config.yaml
mlp_ratio: 2
inner_norm: false
momentum: 0.95
batch_size: 128
Rows from block 2 of a small multi-label image tagger, named by matrix and row number. Rows with one number belong to one neuron. Each number is 128 + 24 x the weight over its row's rms, rounded and kept within 0 to 255. All counts start at 0. Numbers have three digits each.
After each neuron's rows are labels from the 100 images, of 14976, where the neuron reaches its largest size: "strongest on" is what is common among them; "patch colour" is the nearest of a few named colours to the mean colour under the peak. Only what is clearly more common there than usual is listed. The data: photos of plants, animals and fungi (iNaturalist).
# gate: MLP gate (model.blocks.2.mlp.gate.weight, 384x192), inputs 0-95
# fc1: MLP up (model.blocks.2.mlp.fc1.weight, 384x192), inputs 0-95
# fc2: MLP down (model.blocks.2.mlp.fc2.weight, 192x384, transposed), outputs 0-95

gate.176:119144153101118100142140089125151134157147132129158159105102126120159133120147122142111138062132112103166108138120130138138118142115122114103114141119210123105115120157144104146177101118118080145116129133134101125120106106122131118128153150125129144124120174149121102129142129117117121139
fc1.176:141175172111114099123134140135112119148163138149152159120123138123166120106104114185122125116108109135133107145139076137117160143133112131106123133124180114144090114174158131100163116106141045151140119127121125065118122056094133154121155148130105113146154143137088132131113145116133095123
fc2.176:122084153149149143107121160172134144139087138116133152138106142115162120090162152133089111151098099136115144153078102121144131096154150130138140101077127154130115095155130145126128116118141143153116136163162119041114107102122124162162121154115126126157108153146097151099156128105113132104
strongest on: order Charadriiformes
patch colour: pink

gate.160:157114147092121053135132146132121123169125132138145133174165151101096132144113134089141116075124169098118115096138127108148166141124127123129122121124099187182091127110112147146119172141126144119158127089174105116144082125055124123138153115119124125131136147092118113142114122133144084071
fc1.160:137127134127105107113154127138134129113138135118130150133147138107163157167135095149123121132139126110098096098141079147162107149109144130124108106167109150106129135075132133187091121162142159126149127152094135151082078146159172104155160111130128142122101168123144084140134111122112094119
fc2.160:131121123094126111105150144132158129120175100120116123132184147143142085118141113140133079133145136172135142112069158144102154152109144156126093119130109109139133137081128134140105126128148144136116083121077138110158151089117131144088133112098139115044147135139135125182127131150158102085
strongest on: class Insecta; phylum Arthropoda; order Coleoptera; family: Coccinellidae
patch colour: brown

gate.44:098121105144131128117143117111154126117154134104130103141133125102137136101113134100134131108138159107119128130143175116131153120126107144099146163128140174182150120141086102134146085119165129131135121154158102082154140116102115081160147152144142131108110159147092118132117131122089135102
fc1.44:106111097128135170146164138128130124092132099116106124138118121145068124125179137098127125134108177071149140167127156098122149161121115121128137120113127152165142100123090099112144126108109155097159136118104154111150165160129146143136116126134098110141118120097104079123140123114170115116
fc2.44:161129108147082121118120122151121080100128147160157124132190181116140114135126103140098120092122167124158088129111120146121118112121112113119130138138125122174182093144124105124121112127074162152159123148095170106140146153143138122165139125134096109111128147139102124114121118090113128106
strongest on: order Coleoptera
patch colour: brown

gate.86:168087077093115144103114076129165130150125108125130143153128117142118154118147150124125148124117141146166151164123087136102157151126144133119068113122126134125150116105139091162093122149061103168111123181123118154094168109143122122124127142140135123132150123129130102109124128122123138108
fc1.86:142078179126081143129123120136128127163131115119107125080124122114133134149113120138122091133142138171121127140128102122119198151112102126126126131138148129131113125115113087132115128156032105152138119096135144128078154186128144094138131130121120146116125102123135141123135121111167105149
fc2.86:123115093131116078101145082090083154148175098156128110182078144122121165126082135100148117100116139129100143107132112123167141126103119127124152178156119134125163123156124119141118106107135118097139125136105151128108151110126085111142127105149130137114138084139146116132122167168114136104
strongest on: order Passeriformes
patch colour: brown

gate.289:135109118156112118152157144145124125138127142111126123062112142162118112136159155096129113151121112127091090112130118132092152121145141160141128140153107135142077116164120181177137098151163105130123126110130103150114127150128131061133143148119127129115125081140134140158132141121083134170
fc1.289:160125116106107165116095129117126134075165163160126092187153119168135131096127128123125159124128122131124129145134160129163164147106104112159132129121117147130115090107098125150139157148149139177158120084145125061142111065116134158120121140138130121137152170134121160110136114128130109143
fc2.289:116137142137107136155101103122162127144129080176137111089125120198107167115134169129098136138114145148116114143104126108103160127116145138062144120090119132131118135064171145106167148170133104162125144071158113124141099128136136143128160090120119129174103131138106113131174099103121162126
strongest on: order Passeriformes
patch colour: brown

gate.346:131122136148124076125120145109181133123104131140114057093133127133149134151176113127122109164115150082134133140120148131106127138140126135127117107123118171125137140145127121185124169156164142175142116089107128168132097139112107081126165054125164114125135101128116165153140128142145163102
fc1.346:125103121142117105133170135127169112171094143129139122155123152145182115118117146127131106148119120098152137127143098093136134147137103132142115125155135143107106133085124139141081166098098106179161129097105126172111091112083114122146162128130142148136115084101113162183124130151137099118
fc2.346:153212129157109105128141138118167108148080102140123125095096111159145116141149102141126140095130101090104162119139102131156066122137126101107096143139146118105153127136101167093127149110129128128145102158111133147176131126120115133112121116145127130110134070128117125192160140135137108147
strongest on: order Lepidoptera
patch colour: brown

gate.307:163120081128098166123132164119143118107102131132124124189134107144114156129143151134124158132129104150145118113144129143170075115123123145141086118138113204103136135125132126171120133119108070141127112091121111118118099131105122094171133118165138163135155167137107158196134124142134136098
fc1.307:109110117156081130122124101133118123112181123141123110104140152087138122125148131101126148170119100106099125142134114125113154103134144129108188120128169143123092121150142048108093120157160120105129126183131093134117164129137094142114135044092113131101113147164146113153121131152179139190
fc2.307:099167106151093138144137104155114132167127130145119085148086114103104163128137156133126110123134090149108115099154128109110155122163123123106080110136135138154129109152159118125102136181152127120141109140128103123096155136152126134089148067175123161118089089108123134194126106171167126174
strongest on: order Passeriformes
patch colour: brown

gate.376:163065134138158118110081146110135130122141131099136116114139135191116144116126118099129088122157096095111135166129134149144174144121129119110117114130134157156144133129146131178148133069160139101123120115091171090154115109097143113141106145102127130130112155118131155141136115134085141152
fc1.376:125128110155102171127148103133174125198133146127137115140132143094097135127162126126123121181148087081113154122125092114093080121122102136112097119129165103089160127135099140188128104166134106116103135128137119097146110125157160124142160098161115099125113127147086141096127133110114150153
fc2.376:163152162105106105090079099132188155154138122131131133121101136128121057123133086113127115153147120174150143116151128151104149144141154131074114116100125107095122168106119115116115179128157108130145130140166134083141172150097132185172133127127159155102152107097129106152159135115146124110
strongest on: phylum Arthropoda; class Insecta
patch colour: brown

gate.62:122092133110138154127134143109087132150099132120125124097139130125107129148137101078137144164141147118144148125132216164123163115106106128168092142110135156155145125176124128160085128140169129107145130104115121126100146163086138126145147125145099118123129132167118158098105130129117137110
fc1.62:135117114133096101152151116132186127097153141134111126180121123137151133128129158190122122104127126139135102137123051095134114125161163119090170118135128128134129134094116132109197108126076128142130125145137122108140112088163101120113109133118166134132126112095134105149132131136103115126
fc2.62:119102128131157144079114084117190080120142114150171095176163127110131105124132135103124099115125132138122167162108165143151148144147108121121093138151080127142140143114119111117148150119116135118127128108173115116159087115144122137104110144130176118131112109145141115112157133153148092178
strongest on: phylum Arthropoda; class Insecta
patch colour: brown