{
  "model": "multi-label image tagger",
  "dataset": "photos of plants, animals and fungi (iNaturalist)",
  "train_examples": 77898,
  "image_size": 48,
  "crop_scale_min": 1,
  "horizontal_flip": true,
  "arch": "vit",
  "norm": "layernorm",
  "norm_position": "pre",
  "activation": "swiglu",
  "mlp_ratio": 2,
  "head_dim": 64,
  "fused_qkv": false,
  "bias": "all",
  "qk_norm": true,
  "parallel_block": false,
  "inner_norm": false,
  "patch_size": [4, 4],
  "conv_stem": true,
  "layers": 8,
  "width": 192,
  "positions": "relative_bias",
  "pooling": "mean",
  "num_labels": 75,
  "init": "torch_default",
  "residual_init": "scaled_by_depth",
  "optimizer": "muon",
  "muon_scale": "match_rms_adamw",
  "lr": 0.0056,
  "momentum": 0.95,
  "nesterov": true,
  "orthogonalizer": "newton_schulz_5",
  "adamw_lr_other_params": 0.002,
  "grad_clip": 0.5,
  "gradient_centralization": true,
  "ema_decay": 0.99,
  "steps": 9700,
  "batch_size": 128,
  "epochs": 15.9,
  "lr_schedule": "constant",
  "warmup_steps": 480,
  "weight_decay": 0.07,
  "adamw_weight_decay_other_params": 0.01
}
Rows from block 4 of a small multi-label image tagger, named by matrix and row number. Rows with one number belong to one neuron. Each number is 500 + 50 x the weight over its row's rms, rounded and kept within 0 to 999. All counts start at 0. Numbers have three digits each.
After each neuron's rows are labels from the 100 images, of 14976, where the neuron reaches its largest size: "patch colour" is the nearest of a few named colours to the mean colour under the peak. Only what is clearly more common there than usual is listed. The data: photos of plants, animals and fungi (iNaturalist).
# gate: MLP gate (model.blocks.4.mlp.gate.weight, 384x192), inputs 0-95
# fc1: MLP up (model.blocks.4.mlp.fc1.weight, 384x192), inputs 0-95
# fc2: MLP down (model.blocks.4.mlp.fc2.weight, 192x384, transposed), outputs 0-95

gate.363:506458504480543520558480536521484598457504525419521499603413471477416522475575427512490558456521481485494560587473446507464454526509501453438448544500529469533579585485522442593516574532515508439459553435402414429454559526434543476539544501504542493487445550558604500477488527539650483476
fc1.363:510573518535460485490421471528549437555397458499442550424525562588563468501397542562436476518503473539579465480526469468526542463448545527491504426445436601488493472475538560444536533438507516572584542507595510520570539474577537480580411482515535497449472463493497490537555521489479531470
fc2.363:598438467381553523533563453513557509494474586482579495559511551553483521473483533447556427601369505493552499460507517467484427521516563480581544481501471413508521488542547540514473536499562508429497453472450488480527485437524615398528590477510481517529558390388503453535547489549595416477
patch colour: pink

gate.223:471498592489528533542478495508466490443600487623491536513551492529418462513458425432489504538430520489523555495456358524555530466576521515581497488551588453554453455551502511443559468497517467535455513584508571533487520520412443570425433497391487552529527436528468512548551525492517568458
fc1.223:451425414502532494428441492451431397449428494485535482499504436484518503497598446480563531511525500484510520463408558476489524467504511473390456594486479508402410537466465459491530545488520523490528531515520428436522582612564496555540543515537605423461485457553563562470409556558552525483
fc2.223:476459523489568496562558468498387525496448477555459478495497469513457558564435356543475501570510481466497491429482509525525407547517450474560557528603444427481479498547430410559550470466457457468526447538482351447430405541462516516507397480399502478480453449512522462519559518472546478588
patch colour: brown

gate.348:424540489532535541498542446550565552466483462396430445487506550558433576506461610515468395503428381486540562549504583438446523552591425471458550472519601515521479542533543524576474509465443556533540487471499480528449486472460597478570505490483540458504500452449573503542499576508527490484
fc1.348:631520527478482480454490451472476471513468521621564573440500489451573457517536497445534528604470591529468461527450422565442413455348616528457400526497513559465511480457493492448466481543534360371487521502510534463524451503522407550444465528474471494483458541462421511465453456529448511469
fc2.348:542546544536501481570594526516532475369513479501488513448379525510475518475610543511400539573575465599467449454585480526403459576464501518438486420449529512510519445516473431442455522494499458460505643576423470518496516539488500503431491550513543453458515518489431553521435484468456431573
patch colour: white; pink

gate.253:500478486444501516504520509472520517509593449547449525411531435448514489460533508526471565526435513499529541503543479553539432479663522533531481460478474584464485428510535528375479553507552493492487411508498531516583551575514457507450533513498451448537426486544501437555462460487529548546
fc1.253:584457497534489434515444571572477517573430449405501562542556559492448460481463509505491602379464561404499505461438480528523562503481551460589460500456515506440552527431404580512530541534476532492474433535500459548572441527571568549575498576572544493560473560459432464579482472476481473481
fc2.253:426516469433566446455493535499513516561534540491492462454550524503517455568534474543581570553513520429623555488474544480451452432448401515539488545493454472475559589454519512578457447468494585515482448578419489552482448557545533445566496527446550558509491570448479486525596493522389525507
patch colour: grey

gate.27:536566461514467492556487415496456536406547414427512506576536515454502508446470510532504591409507542503428496476498468507439558497477524534458454494385544560451438479563516469528621472558451431467387477477514441522401557461558616549512506478467497436443499568543507448430522548471526539462
fc1.27:503430477534406474459474522482494570473536569497387516425560448536471581495461566489533572461475504483360445438411496514450479516502485468542543440458460463510559518437495633544438436477523492492461454466519442497568489534544422429520534468455566487555518530520433551447598394491585517471
fc2.27:467400455491394455514455574604494493463427448520442527431501523492457604446506571507527559382526482519497481441413575501486462480523522421545415406471570469443475436464532641510465551437557513527542507522596406434465492527556569448524481468409476489535506569590499489502511470453507490506
patch colour: black

gate.20:547412459445391468450499584464578479479491432551484533478483466505475549467461510413382574459465500582534381477475423482509511499443502382545450535501484553481472577479501461546500538477475499470522515391425486430561509513537494449499479520516487580526548457611475536506463547624596444446
fc1.20:539452483442447621472370506593442440455497381442550562446518434532470516514562457494588497467443506521532517492484515468482505493544554566446544493458501585528525549392485542544478376486424584570455529519449581502525520575517524502448449504542445512503529515462411442495407537546621549554
fc2.20:449503515430507470512516536471480510515477478417489469493533452526428587472539512499485539419455448461511554435431525392446606464489426551426499496483551583556522509458557558630475499488511573506529460470434551485500486541509488542438531478522536547387524558470553482505545535490560496515
patch colour: grey

gate.104:447387428584490483468455574520515530502415497618487411518548543536492470513608445534465469472510485475480528467509467544541492408458495543571457464587552570445456526435445500465494453413483508515451464475556385587461500530618494552542480537448548578493526492457500502572449513510461553534
fc1.104:538559534535540535503494473504518511509574581507506530530476531511450414491523502430540526506522445518493546569440525508563457455462469374572482472457497501514449493564574472573577495523521517460502497583464589396563388579420504502479587454552557461432588436495501409528521584515617516428
fc2.104:452505524520526496443475441444519512514595487407474519461501564517434486563528534466549564485542524536599489513417557497512457462422416394552445459550488587528471439502454446528561432489632560526506462577523572425545496510412568428576581452565465417473511471509461374547482557568607518506
patch colour: grey

gate.323:541466468540450491595469520407565470447484523480495492515446430495496507555590609496518563503464564474533540530479476556382490481618471472548440431495625631444513444557416423525490448491516585494447455482403456439465558457471528528446553542468494511539473526471509465510469565449490503478
fc1.323:489497520533500549504537508486488536525476564462484692480438627514518440529481451515527487487484485479433578546520475466505452500453462444501532526513539503453499399539408659511502535563461552494500558502522466532546584491584487437439452499573432542401445441533510495488505543520488487533
fc2.323:485504503497491513529570461493551489517495588488542633476430539535428422545518527561529549529415428505541579528542467473512480531476454465530508544547495568437518457478427624507525547550555529540519471528552369521537531468518491463501474465502437541389515451498480501425475510527483478497
patch colour: black

gate.292:481565473491525540455507563575469396539560488460518514530541446489453420508437511530541523521505467550531505481429468524478516470536593499479435510446536480536444543514482512498612504497512506553460491469486428556467545501424579378479440510470410501436466464490487478451470643417569445445
fc1.292:448551491524506453587418565466532502541384487494451456598462528617510503474535432552484411416428524492468458477541522522433527508467527521551468537504445462484430508559516470555404466537482531580619468575460466494416514515410491493511504532443483489523456493504430564443479525468496524405
fc2.292:523483518499542434482395466478500498583490503476516457551468569507448504521614541497541401502408513470613451523469444508358489499521544504558495604522391457502437469491445476370421457593520434555526483493562454491464521574512449544529458585486528497505494519457483525485530461489431412438
patch colour: black

gate.58:531503507526498440516520483430592467530595464446566519534419437379407570449544531472488514406527463440569507471457410439514419506522473531452446498471531518542565538533504442496479475504480516500505475513524473518509468443416538562502510559432480550494551443468548555514492576474443482517
fc1.58:549554472523520508424460475488547494456521538458428372516460427512469524502525505475500501437504501580434523546456480426537578545492432495547486468454500487541516522605631568464499411437491513460414571470501537595550532534462644507485537475394547497476452570530507430552418509530504487529
fc2.58:544449454481517508480499466496579518497525483486464439510429450525497499531530546473451493475467515526503513559506496437550556498517507433550483504455470479511504417549570557412443488438573538405458571512537569600608523568480630491479461500552529477491386541490513488540488540502522488594
patch colour: brown

gate.360:508510495472477440465465590450477471493578538488507548492574518556479422545488587507525467449401379515477542511568506547488469429593443471481475563557565558457433462563457524496463421580422556473525415479468506538463557511462451477508495476487499476481604496510426495561450493475482519534
fc1.360:515526474477415457421500463446487548447581535500555536523544334510553517546567469449479407533486453473477552470456516537562532450496404490463536521477509533444438428394432543552597382610387534525467510504495534440596663511507614466488532502488505473425455516476492486534483543484492447458
fc2.360:547542564507450473499522460576526471503441505482540467503527378527499527638470567443488503532546505495435554479553471405522482525433451468529410526569570539498549541440463481597596366617474558397471534524514469451559558445462580494380469500479479471485547481526449456544497423446421539423
patch colour: white

gate.79:502482566525547550489430529501548537406366518463609559502519544495426422470542538531572458578506515602519420566414448548578467434575523489534499435547496479468468527471465509540467528511522491546462482589511571531535513501486504435504483424551527426454541526526484502485532482557497546443
fc1.79:509530555393475420507560464480467465520623517516474487564441532555513534489462425462529529478500505403537430432516592483516515525439563415457544516490552529580455532443535550519577501526480558412496510553583527526393409509445539553528538540455451481537449484543447547492505466423564488476
fc2.79:473486411550531433525468455563535390441601450499476581573485573461505515461439460497529503538506428497463454598534549528543552559506480559457475576552425445470508535425448588479524502513369543539565445426574533461448444554499529520442597492494439391600418488450516460469539486485560465539
patch colour: black

gate.90:493559547443461528510513477558467600492532424555554439431526472488480459514515561563492578564549515542512541460514461491429496514494445581452475509558528504594488550555449502580482517452517445474515528483495480418494542518490475544564430485480405538455479515641548441473452307443509468498
fc1.90:603461537529425482457550397553461493472616555485482416393487427459522492457527490541486543535520513536507482541522587476412409449504470569422463541515559483469426531539451560547537608563520500422493506521451501427567417455482516484605509566452493428434552497618485557522508446405500510643
fc2.90:493560541563541441460530423443449540432472423433485536457503492450459529514465511555477585560521457517493448580463456480523441491477492567430494561561477503519559489441528552450580463461472609598583438454510481474556454399566500503497446484530533371456539572600493463457527550445436453448
patch colour: grey

gate.44:542479435535450507496459553474466491517425454454530550548513482550514517547500537396521455459492543498495557470486442504458533430490507503552458454562506506433548462479524579489565589519485451500389437500464482595429549541545588494525486575548541520496458464424526544534529544470553512457
fc1.44:548481510541498442509477529488484467502469431384544462504569512396541522520586526561587326459451534537536523525450492542511595534502441470535454418491495477474526532483547537544517531465503445570477481500484506572441514532411514490494475526583517537479477549487485451507513534515555522480
fc2.44:493388567464444550533494504490448571453571454549532477547531489519508564515461518554476405494455546512378407573476514558470455408399469455483465495485431573589461537516564479501446557548552523511416507478454510485457538403439549491448536492497482534500464572529481565597521423502490619505
patch colour: brown; black

gate.131:557477463433564467513477449608528396565558473489533481479479443519479511517609485545543507531544456556502448556552535483538473596560471394511491538520507496406524468579516518446554467478421508459393402568454524475438601398512530470649506556508530520402543476512520481490472459461556524456
fc1.131:331523426588451489458466507389546443482521474512402520468531477473506499564546444474504554570473501493467479450362491511568464487480542494516469550553575542535489552509493456562471534501503508549562511518546501532508433485458465508491454507539518492564513591522490505506530543519498521412
fc2.131:503430472517612389489535478527490472500587503409523567469520521510473598482561401537578463387547474534434469504499527490466515541429474521602490490595585555535454455459567513496514451431527559515589470448435565449508563513502495400572442478488452611391478500537503460522501553563428539455
patch colour: brown

gate.154:530465577495501402452478612495529482554463512427563392480511565553534460471569437551502491481379473468492541470525522532466546487473493564500487455425534506447456450572458479513522523508516387565419495484478527488426555414509415513536449504524553394489517500437424424457531482518521480542
fc1.154:497528550450589501596627454507478537517418541553465522494491589436500429595418508527485556542504587452479536525436519517418441456468533576508519513515498482565605495569574457481388510482440539540532496525475438479572584508511467529519454532565499592607447552570506515496525476448449510498
fc2.154:461463467555553553509507500517488542506442613451409578477525531562536462550545458482500532520456507468508590484420455491519512505597578460495513467407499497532517551527507506409418534519487559428551494536421508507459602424543415542535533472567508470487426491548500544518443523479551434492
patch colour: pink

gate.262:513475512576509426427546558519529548573476464500518402602508528541443508450511516522552510566465451505522486468585564471544551471412491480497491516508538522423570470537526516448438530446444490518492495514550666458464417539518462467491535444532457520412508460487470470472498402483480523491
fc1.262:478453520598509506491595459594469545444432463514502528514512545551500521557509520509410426508385511416588527436434504489572439454567536469524506476539486513487606424562432399446497539362586416484520489532487524457541477514488500469538506513451470501471520450516518439535488476423481486559
fc2.262:455507530523467580512498537570503402492468494446484485404523497462431460490518525528552452503603488544537501472564544490534476531534514509487503539495472610575537542486454355461471551373443478497544502442485424592472519446549379481477448583572542479594474462492538454436523555458488562548
patch colour: orange

gate.296:514518529553447503513426568577506442434390530539483516576522474498513504532494595533441523400400438441596454544531446513559497440633506413458481562518480546441483437432530513553549528549477443550495541606501478452541414454473500515565477548524441537525494549560561491501450529493477460560
fc1.296:478560483540488462494478500472568568462437486511548567550563437591539481395612434532578499449411573567567427529519499455470458451552568508566521509577547475501439503455434553557438409586499435468568514470520449446397354620450484424526469530519536447506499538461498517502417426509390518457
fc2.296:404459537409494573418521594495575493507554476519515544523527569536426452350489505465484455454487470524515485454542538432505487476553512497505461559498504594549542516480495481544449434504487393516543510483423549412489375539438467497469423546461448484542445462521547515553480527546437509433
patch colour: orange

gate.116:504494593483485529511427490574511472522501496574501436490529454442542528547562474544494559405477493418532491480508460454520542494520529498500431457594406511551536562520467478485523551538454423494442509602473491551548496570503511483577505498501486488459555471482531529578516516452466501493
fc1.116:419635444524559504563470524438495474461463494447457575508487563596479500473522438439531451519475557553424444494489551513476509472508510561493514551435526544488475474498537569511596430439517489411558537391411506431454543517502466522454497467552531507478510477600452518451570427578556505415
fc2.116:532421577461490471487453440539525549489501483430492428544416510570516460432525469497544388547553496511472597511525511480475477505514570595511504514546538481472625477558547604423569494566483466482566520490469395449526480596527536480447493560535434491472576433456581415471664481510517477510
patch colour: grey

gate.149:533405497477434467488490450499554524392511527553535567579447496439528512577489527442478510539521528499467501531588482555482576452540468485475469458447427569582525441489509429494538583524625545484544535558513477545545535501536504557569447576457485496506487514425528505489485493612460504440
fc1.149:484457457500426561532532488455529665480521456524508480524441568600550519533471532595481559519539492461636482515456461501482496508520456407583551574444568496558462498563461538478553469474434536494473475458437561537491563512505570514558499396507527498472432433604429609484424462541459473496
fc2.149:522504524578466565501525452497462502542496506442389515412507504513477460454599513401504421550515489556448461460458462512473525598601485464538552539484466499508383490476444528532557593538513547470505563454395537478573497442526534456582442469400501546483604357528435602599447476445428553504
patch colour: green

gate.371:489546565461437504445491435404559503480519509428448522504506631495627595530541540520495459445372368502444583492428457576394465560560510513437504406484548587486436483488505486517486487482464526515554460417465498583485429448519479531514465479538506576423410519453573566520513441573493530534
fc1.371:535439476489551523488450499468481574452535443454602462584589487481559472472473529496543519504484444592424558480457450552455545431432582438486465505466428536579485515551542485423512488503524425492493503507456532573496444482489475499527483556534468474445550454485576579543503458515406439507
fc2.371:499484454509502490475522485553493481517470468480492546483433499475557521510531575519520514502578661550481451525601467591512532549502556472504524464464425458545462503527439429441538408569494454464544449437423476453604472525529584464501516508596473406481494576537445533463443434518515560488
patch colour: cyan

gate.162:575554632396360461481513616640555548505572483492469517468490499466402524538512468469452499515479535530611471423465541547418546517497439513500512504508560508565574393444550536463543525498457521481510485487546547497502541508510476518443519394545507594490485523534539541501506497461477485596
fc1.162:406468418633607507527437418389369564479459481545602567612547499562606538446449503557565496502518454491363550573544419451605460458549515451482535499446469531542477605508451502533464546464544469480506505491472456432508427482487455528480507561463533429500525506458522537507464471530482486484
fc2.162:462487420521589511526532503470425549476511453528542484535595454545514538498473501555553464577467488580440556451454503515600504567474442441624488605495480614514499499502429447519516418497541481484558560464425497518436497524499472498528509505488515505585596511534461542481478445502530503465
patch colour: brown; black

gate.261:494423434515550503501597463430567527471466521542485561615545508559432574432445555452534508617469390543593515483492492491533528431479529417471437510398503556426557449518468491536485499496556457464506439577547479445478548551484511491490495524515468586453425493456538430459493549454476506511
fc1.261:562444446472510570520544519457449536489516584504492443399504512558409468485442565448446543565397484560499490514480553516574496513498500452451508551460492455502510549530533490442421480588437414538374539438509486499476445431515371484516482516453495440572547483518555336427514518492441508475
fc2.261:502479573523510553511462529506436456445555555519528458483467473544413476515417521504502468399551555525507499488476526492527505511463437507576464477446560436506451548511528435500505533402444530419472495482486559543458479481462467387592515455492482463580569462505550509528527555568582500492
patch colour: orange

gate.161:473508469542406443564481541436562522492501475500527581551448475565529496409456545427536505521466516413539434467434451531592556446469461462513496508467558512557479635517486474633444595578486505526519460484537425478571565459498506526456475488496498601524417504484498577573555580513509510536
fc1.161:495420486485453477568498522463500554479551524480562470479475440501501413426496584480473462556455532485537500479498464542466537509385482532538503498424570443574421608576504547514390494512416437540573518416504522468520569487498542484397507473575480527474468525479426587514522537499526434444
fc2.161:542547495529435546464486508439533421436553469469554461529505479467454503526562553566402515579493426517501502454528467547494575510556473470479541569474475525517451537490509530447495499530518488490348497555592522435440506485567518419492403525545444506505530465453453531419541556453489406443
patch colour: black

gate.105:483473482523511527577470473578619534495502459497562470516413501451463476448517447457503489506535462509505552500533505510495528511435449566514507531432562630532526598488487442564476496495534519434446496444562501435470517493482590480503501452436520487471526490490516486443489580560446498530
fc1.105:443540552556515482462476502527549432501525535517461392578510630467503566514572521412553478541494511423503478505492567518541509413468392503544455468572490491515580551506434582487645495509553498540508529524492519558605691477507545435418581542533496449539484443494499481567460551473533455422
fc2.105:425484558550508447471514518470504480485522611494501437519503519465456522560564443370558464580544534425517453548529554502545499399449499574562484439534478454496634496544457535541510501509538512525495518460402545566590636460488540469408540520546513420524445447487471543551444582445484459450
patch colour: white; pink

gate.201:460415476576498529534551491415522515397429552462554432424444422510435496459565582513498468497537426439471428562558529485508532488488483465453432482492565526488602521555502517460478497515517414575464512601413518518344536449435460436496462534569552452530542514525579547550563467511500538572
fc1.201:407389422530529515471432466494545489408491585499473439501570490484513486538508644498540442466521478460436482567462501527504535465579583527418425514493460516507487549576492503530484429476471432573468486454415497487344441463396512486487459465557498475490488497558465536502482499469506490635
fc2.201:481461504499431413522525538496429420409579464526491465587547496468493567470444482506515385536497502464505490505452500494536553481614492444493543471495469488495446461468430450439543447479467522573556502458533554426477479533544542433416520495500554519498486481412524414471508440513420572526
patch colour: orange

gate.3:424509473555521460458481464419498527507523463481481520503579547493506446438558536536522501533525528454427580465480421506444465429536476543516449491427626651463574493596413419446472533487476485529446546526521482443501538485500465535472494549529438505468534501485497471499521500565416518567
fc1.3:533535492576469467522452523459555453527578398533551582501535496510498559446474457440589439512522533504447448501504545455450433433459486466479500498563533521461419465659427452519500484520436522516515487412502475431497503523517463551466507560512521537523395488513464534467482503479650584537
fc2.3:518569481532464532543400516511441438584512493541537578499503436470477481454508457380600450517551504463537474566494537501474462479483451475535525528575513603472408461618428488466501513445546492538515455402545462419557550495493543563527559564545489476530401489479472467382484504456545547595
patch colour: cyan

gate.210:535478445500497547557542498555532539439476548492510420488424538589491422456453513591452558446452477513475464563463495514521491535435542536549507464513556570443514526524484479475523517471489459512428432529488485555481498451478448493532515454416569517446477459490434558480522516518524569407
fc1.210:459521516436547490547527463527517449544532438460465540510529431562550522558481490412558468544435523518536535409471588511519560527471501508478454476456524491534509495433451493551466512495409559471522578480459550432487456504529583407527518527539453515575655531543519468478542532514515489567
fc2.210:461514584544510499467510514463505460524578481469482565466514553485403506404446408534508490456521539461507495490558462449427542536533482500535552483492528441496557540369605540500589404521442551477499446585543538489578443515584471574540447444503404488579401461420435495435486497486495514513
patch colour: grey

gate.314:465507498507453534503565450617506528423530493559483546423493502549496564535557448494472481474518564458482453509459522513424426424488521459415359544567497606545560539537551485476531474535560384480496487478484515535491462466542523345458524399489505485371511487524665495542477480449548535528
fc1.314:631502403496457489433493579427464495490504575419547421525539417513438440499422565562509521457501495459570534508519558458565515554516601435551591420433483489526543451535486513430429573515477618539535583529485431501494459490434410564484468509512501425551432494488486493473506568675569473499
fc2.314:568558403426505482494489507522548413528505557471456496521489510469491511497432586552542464454436474515463437532486530507532509463565504494502473424454458556516536529496451419619548515553456483498527455496518344492513558493542545477514522479559502547533555554470436558443523508595453514400
patch colour: black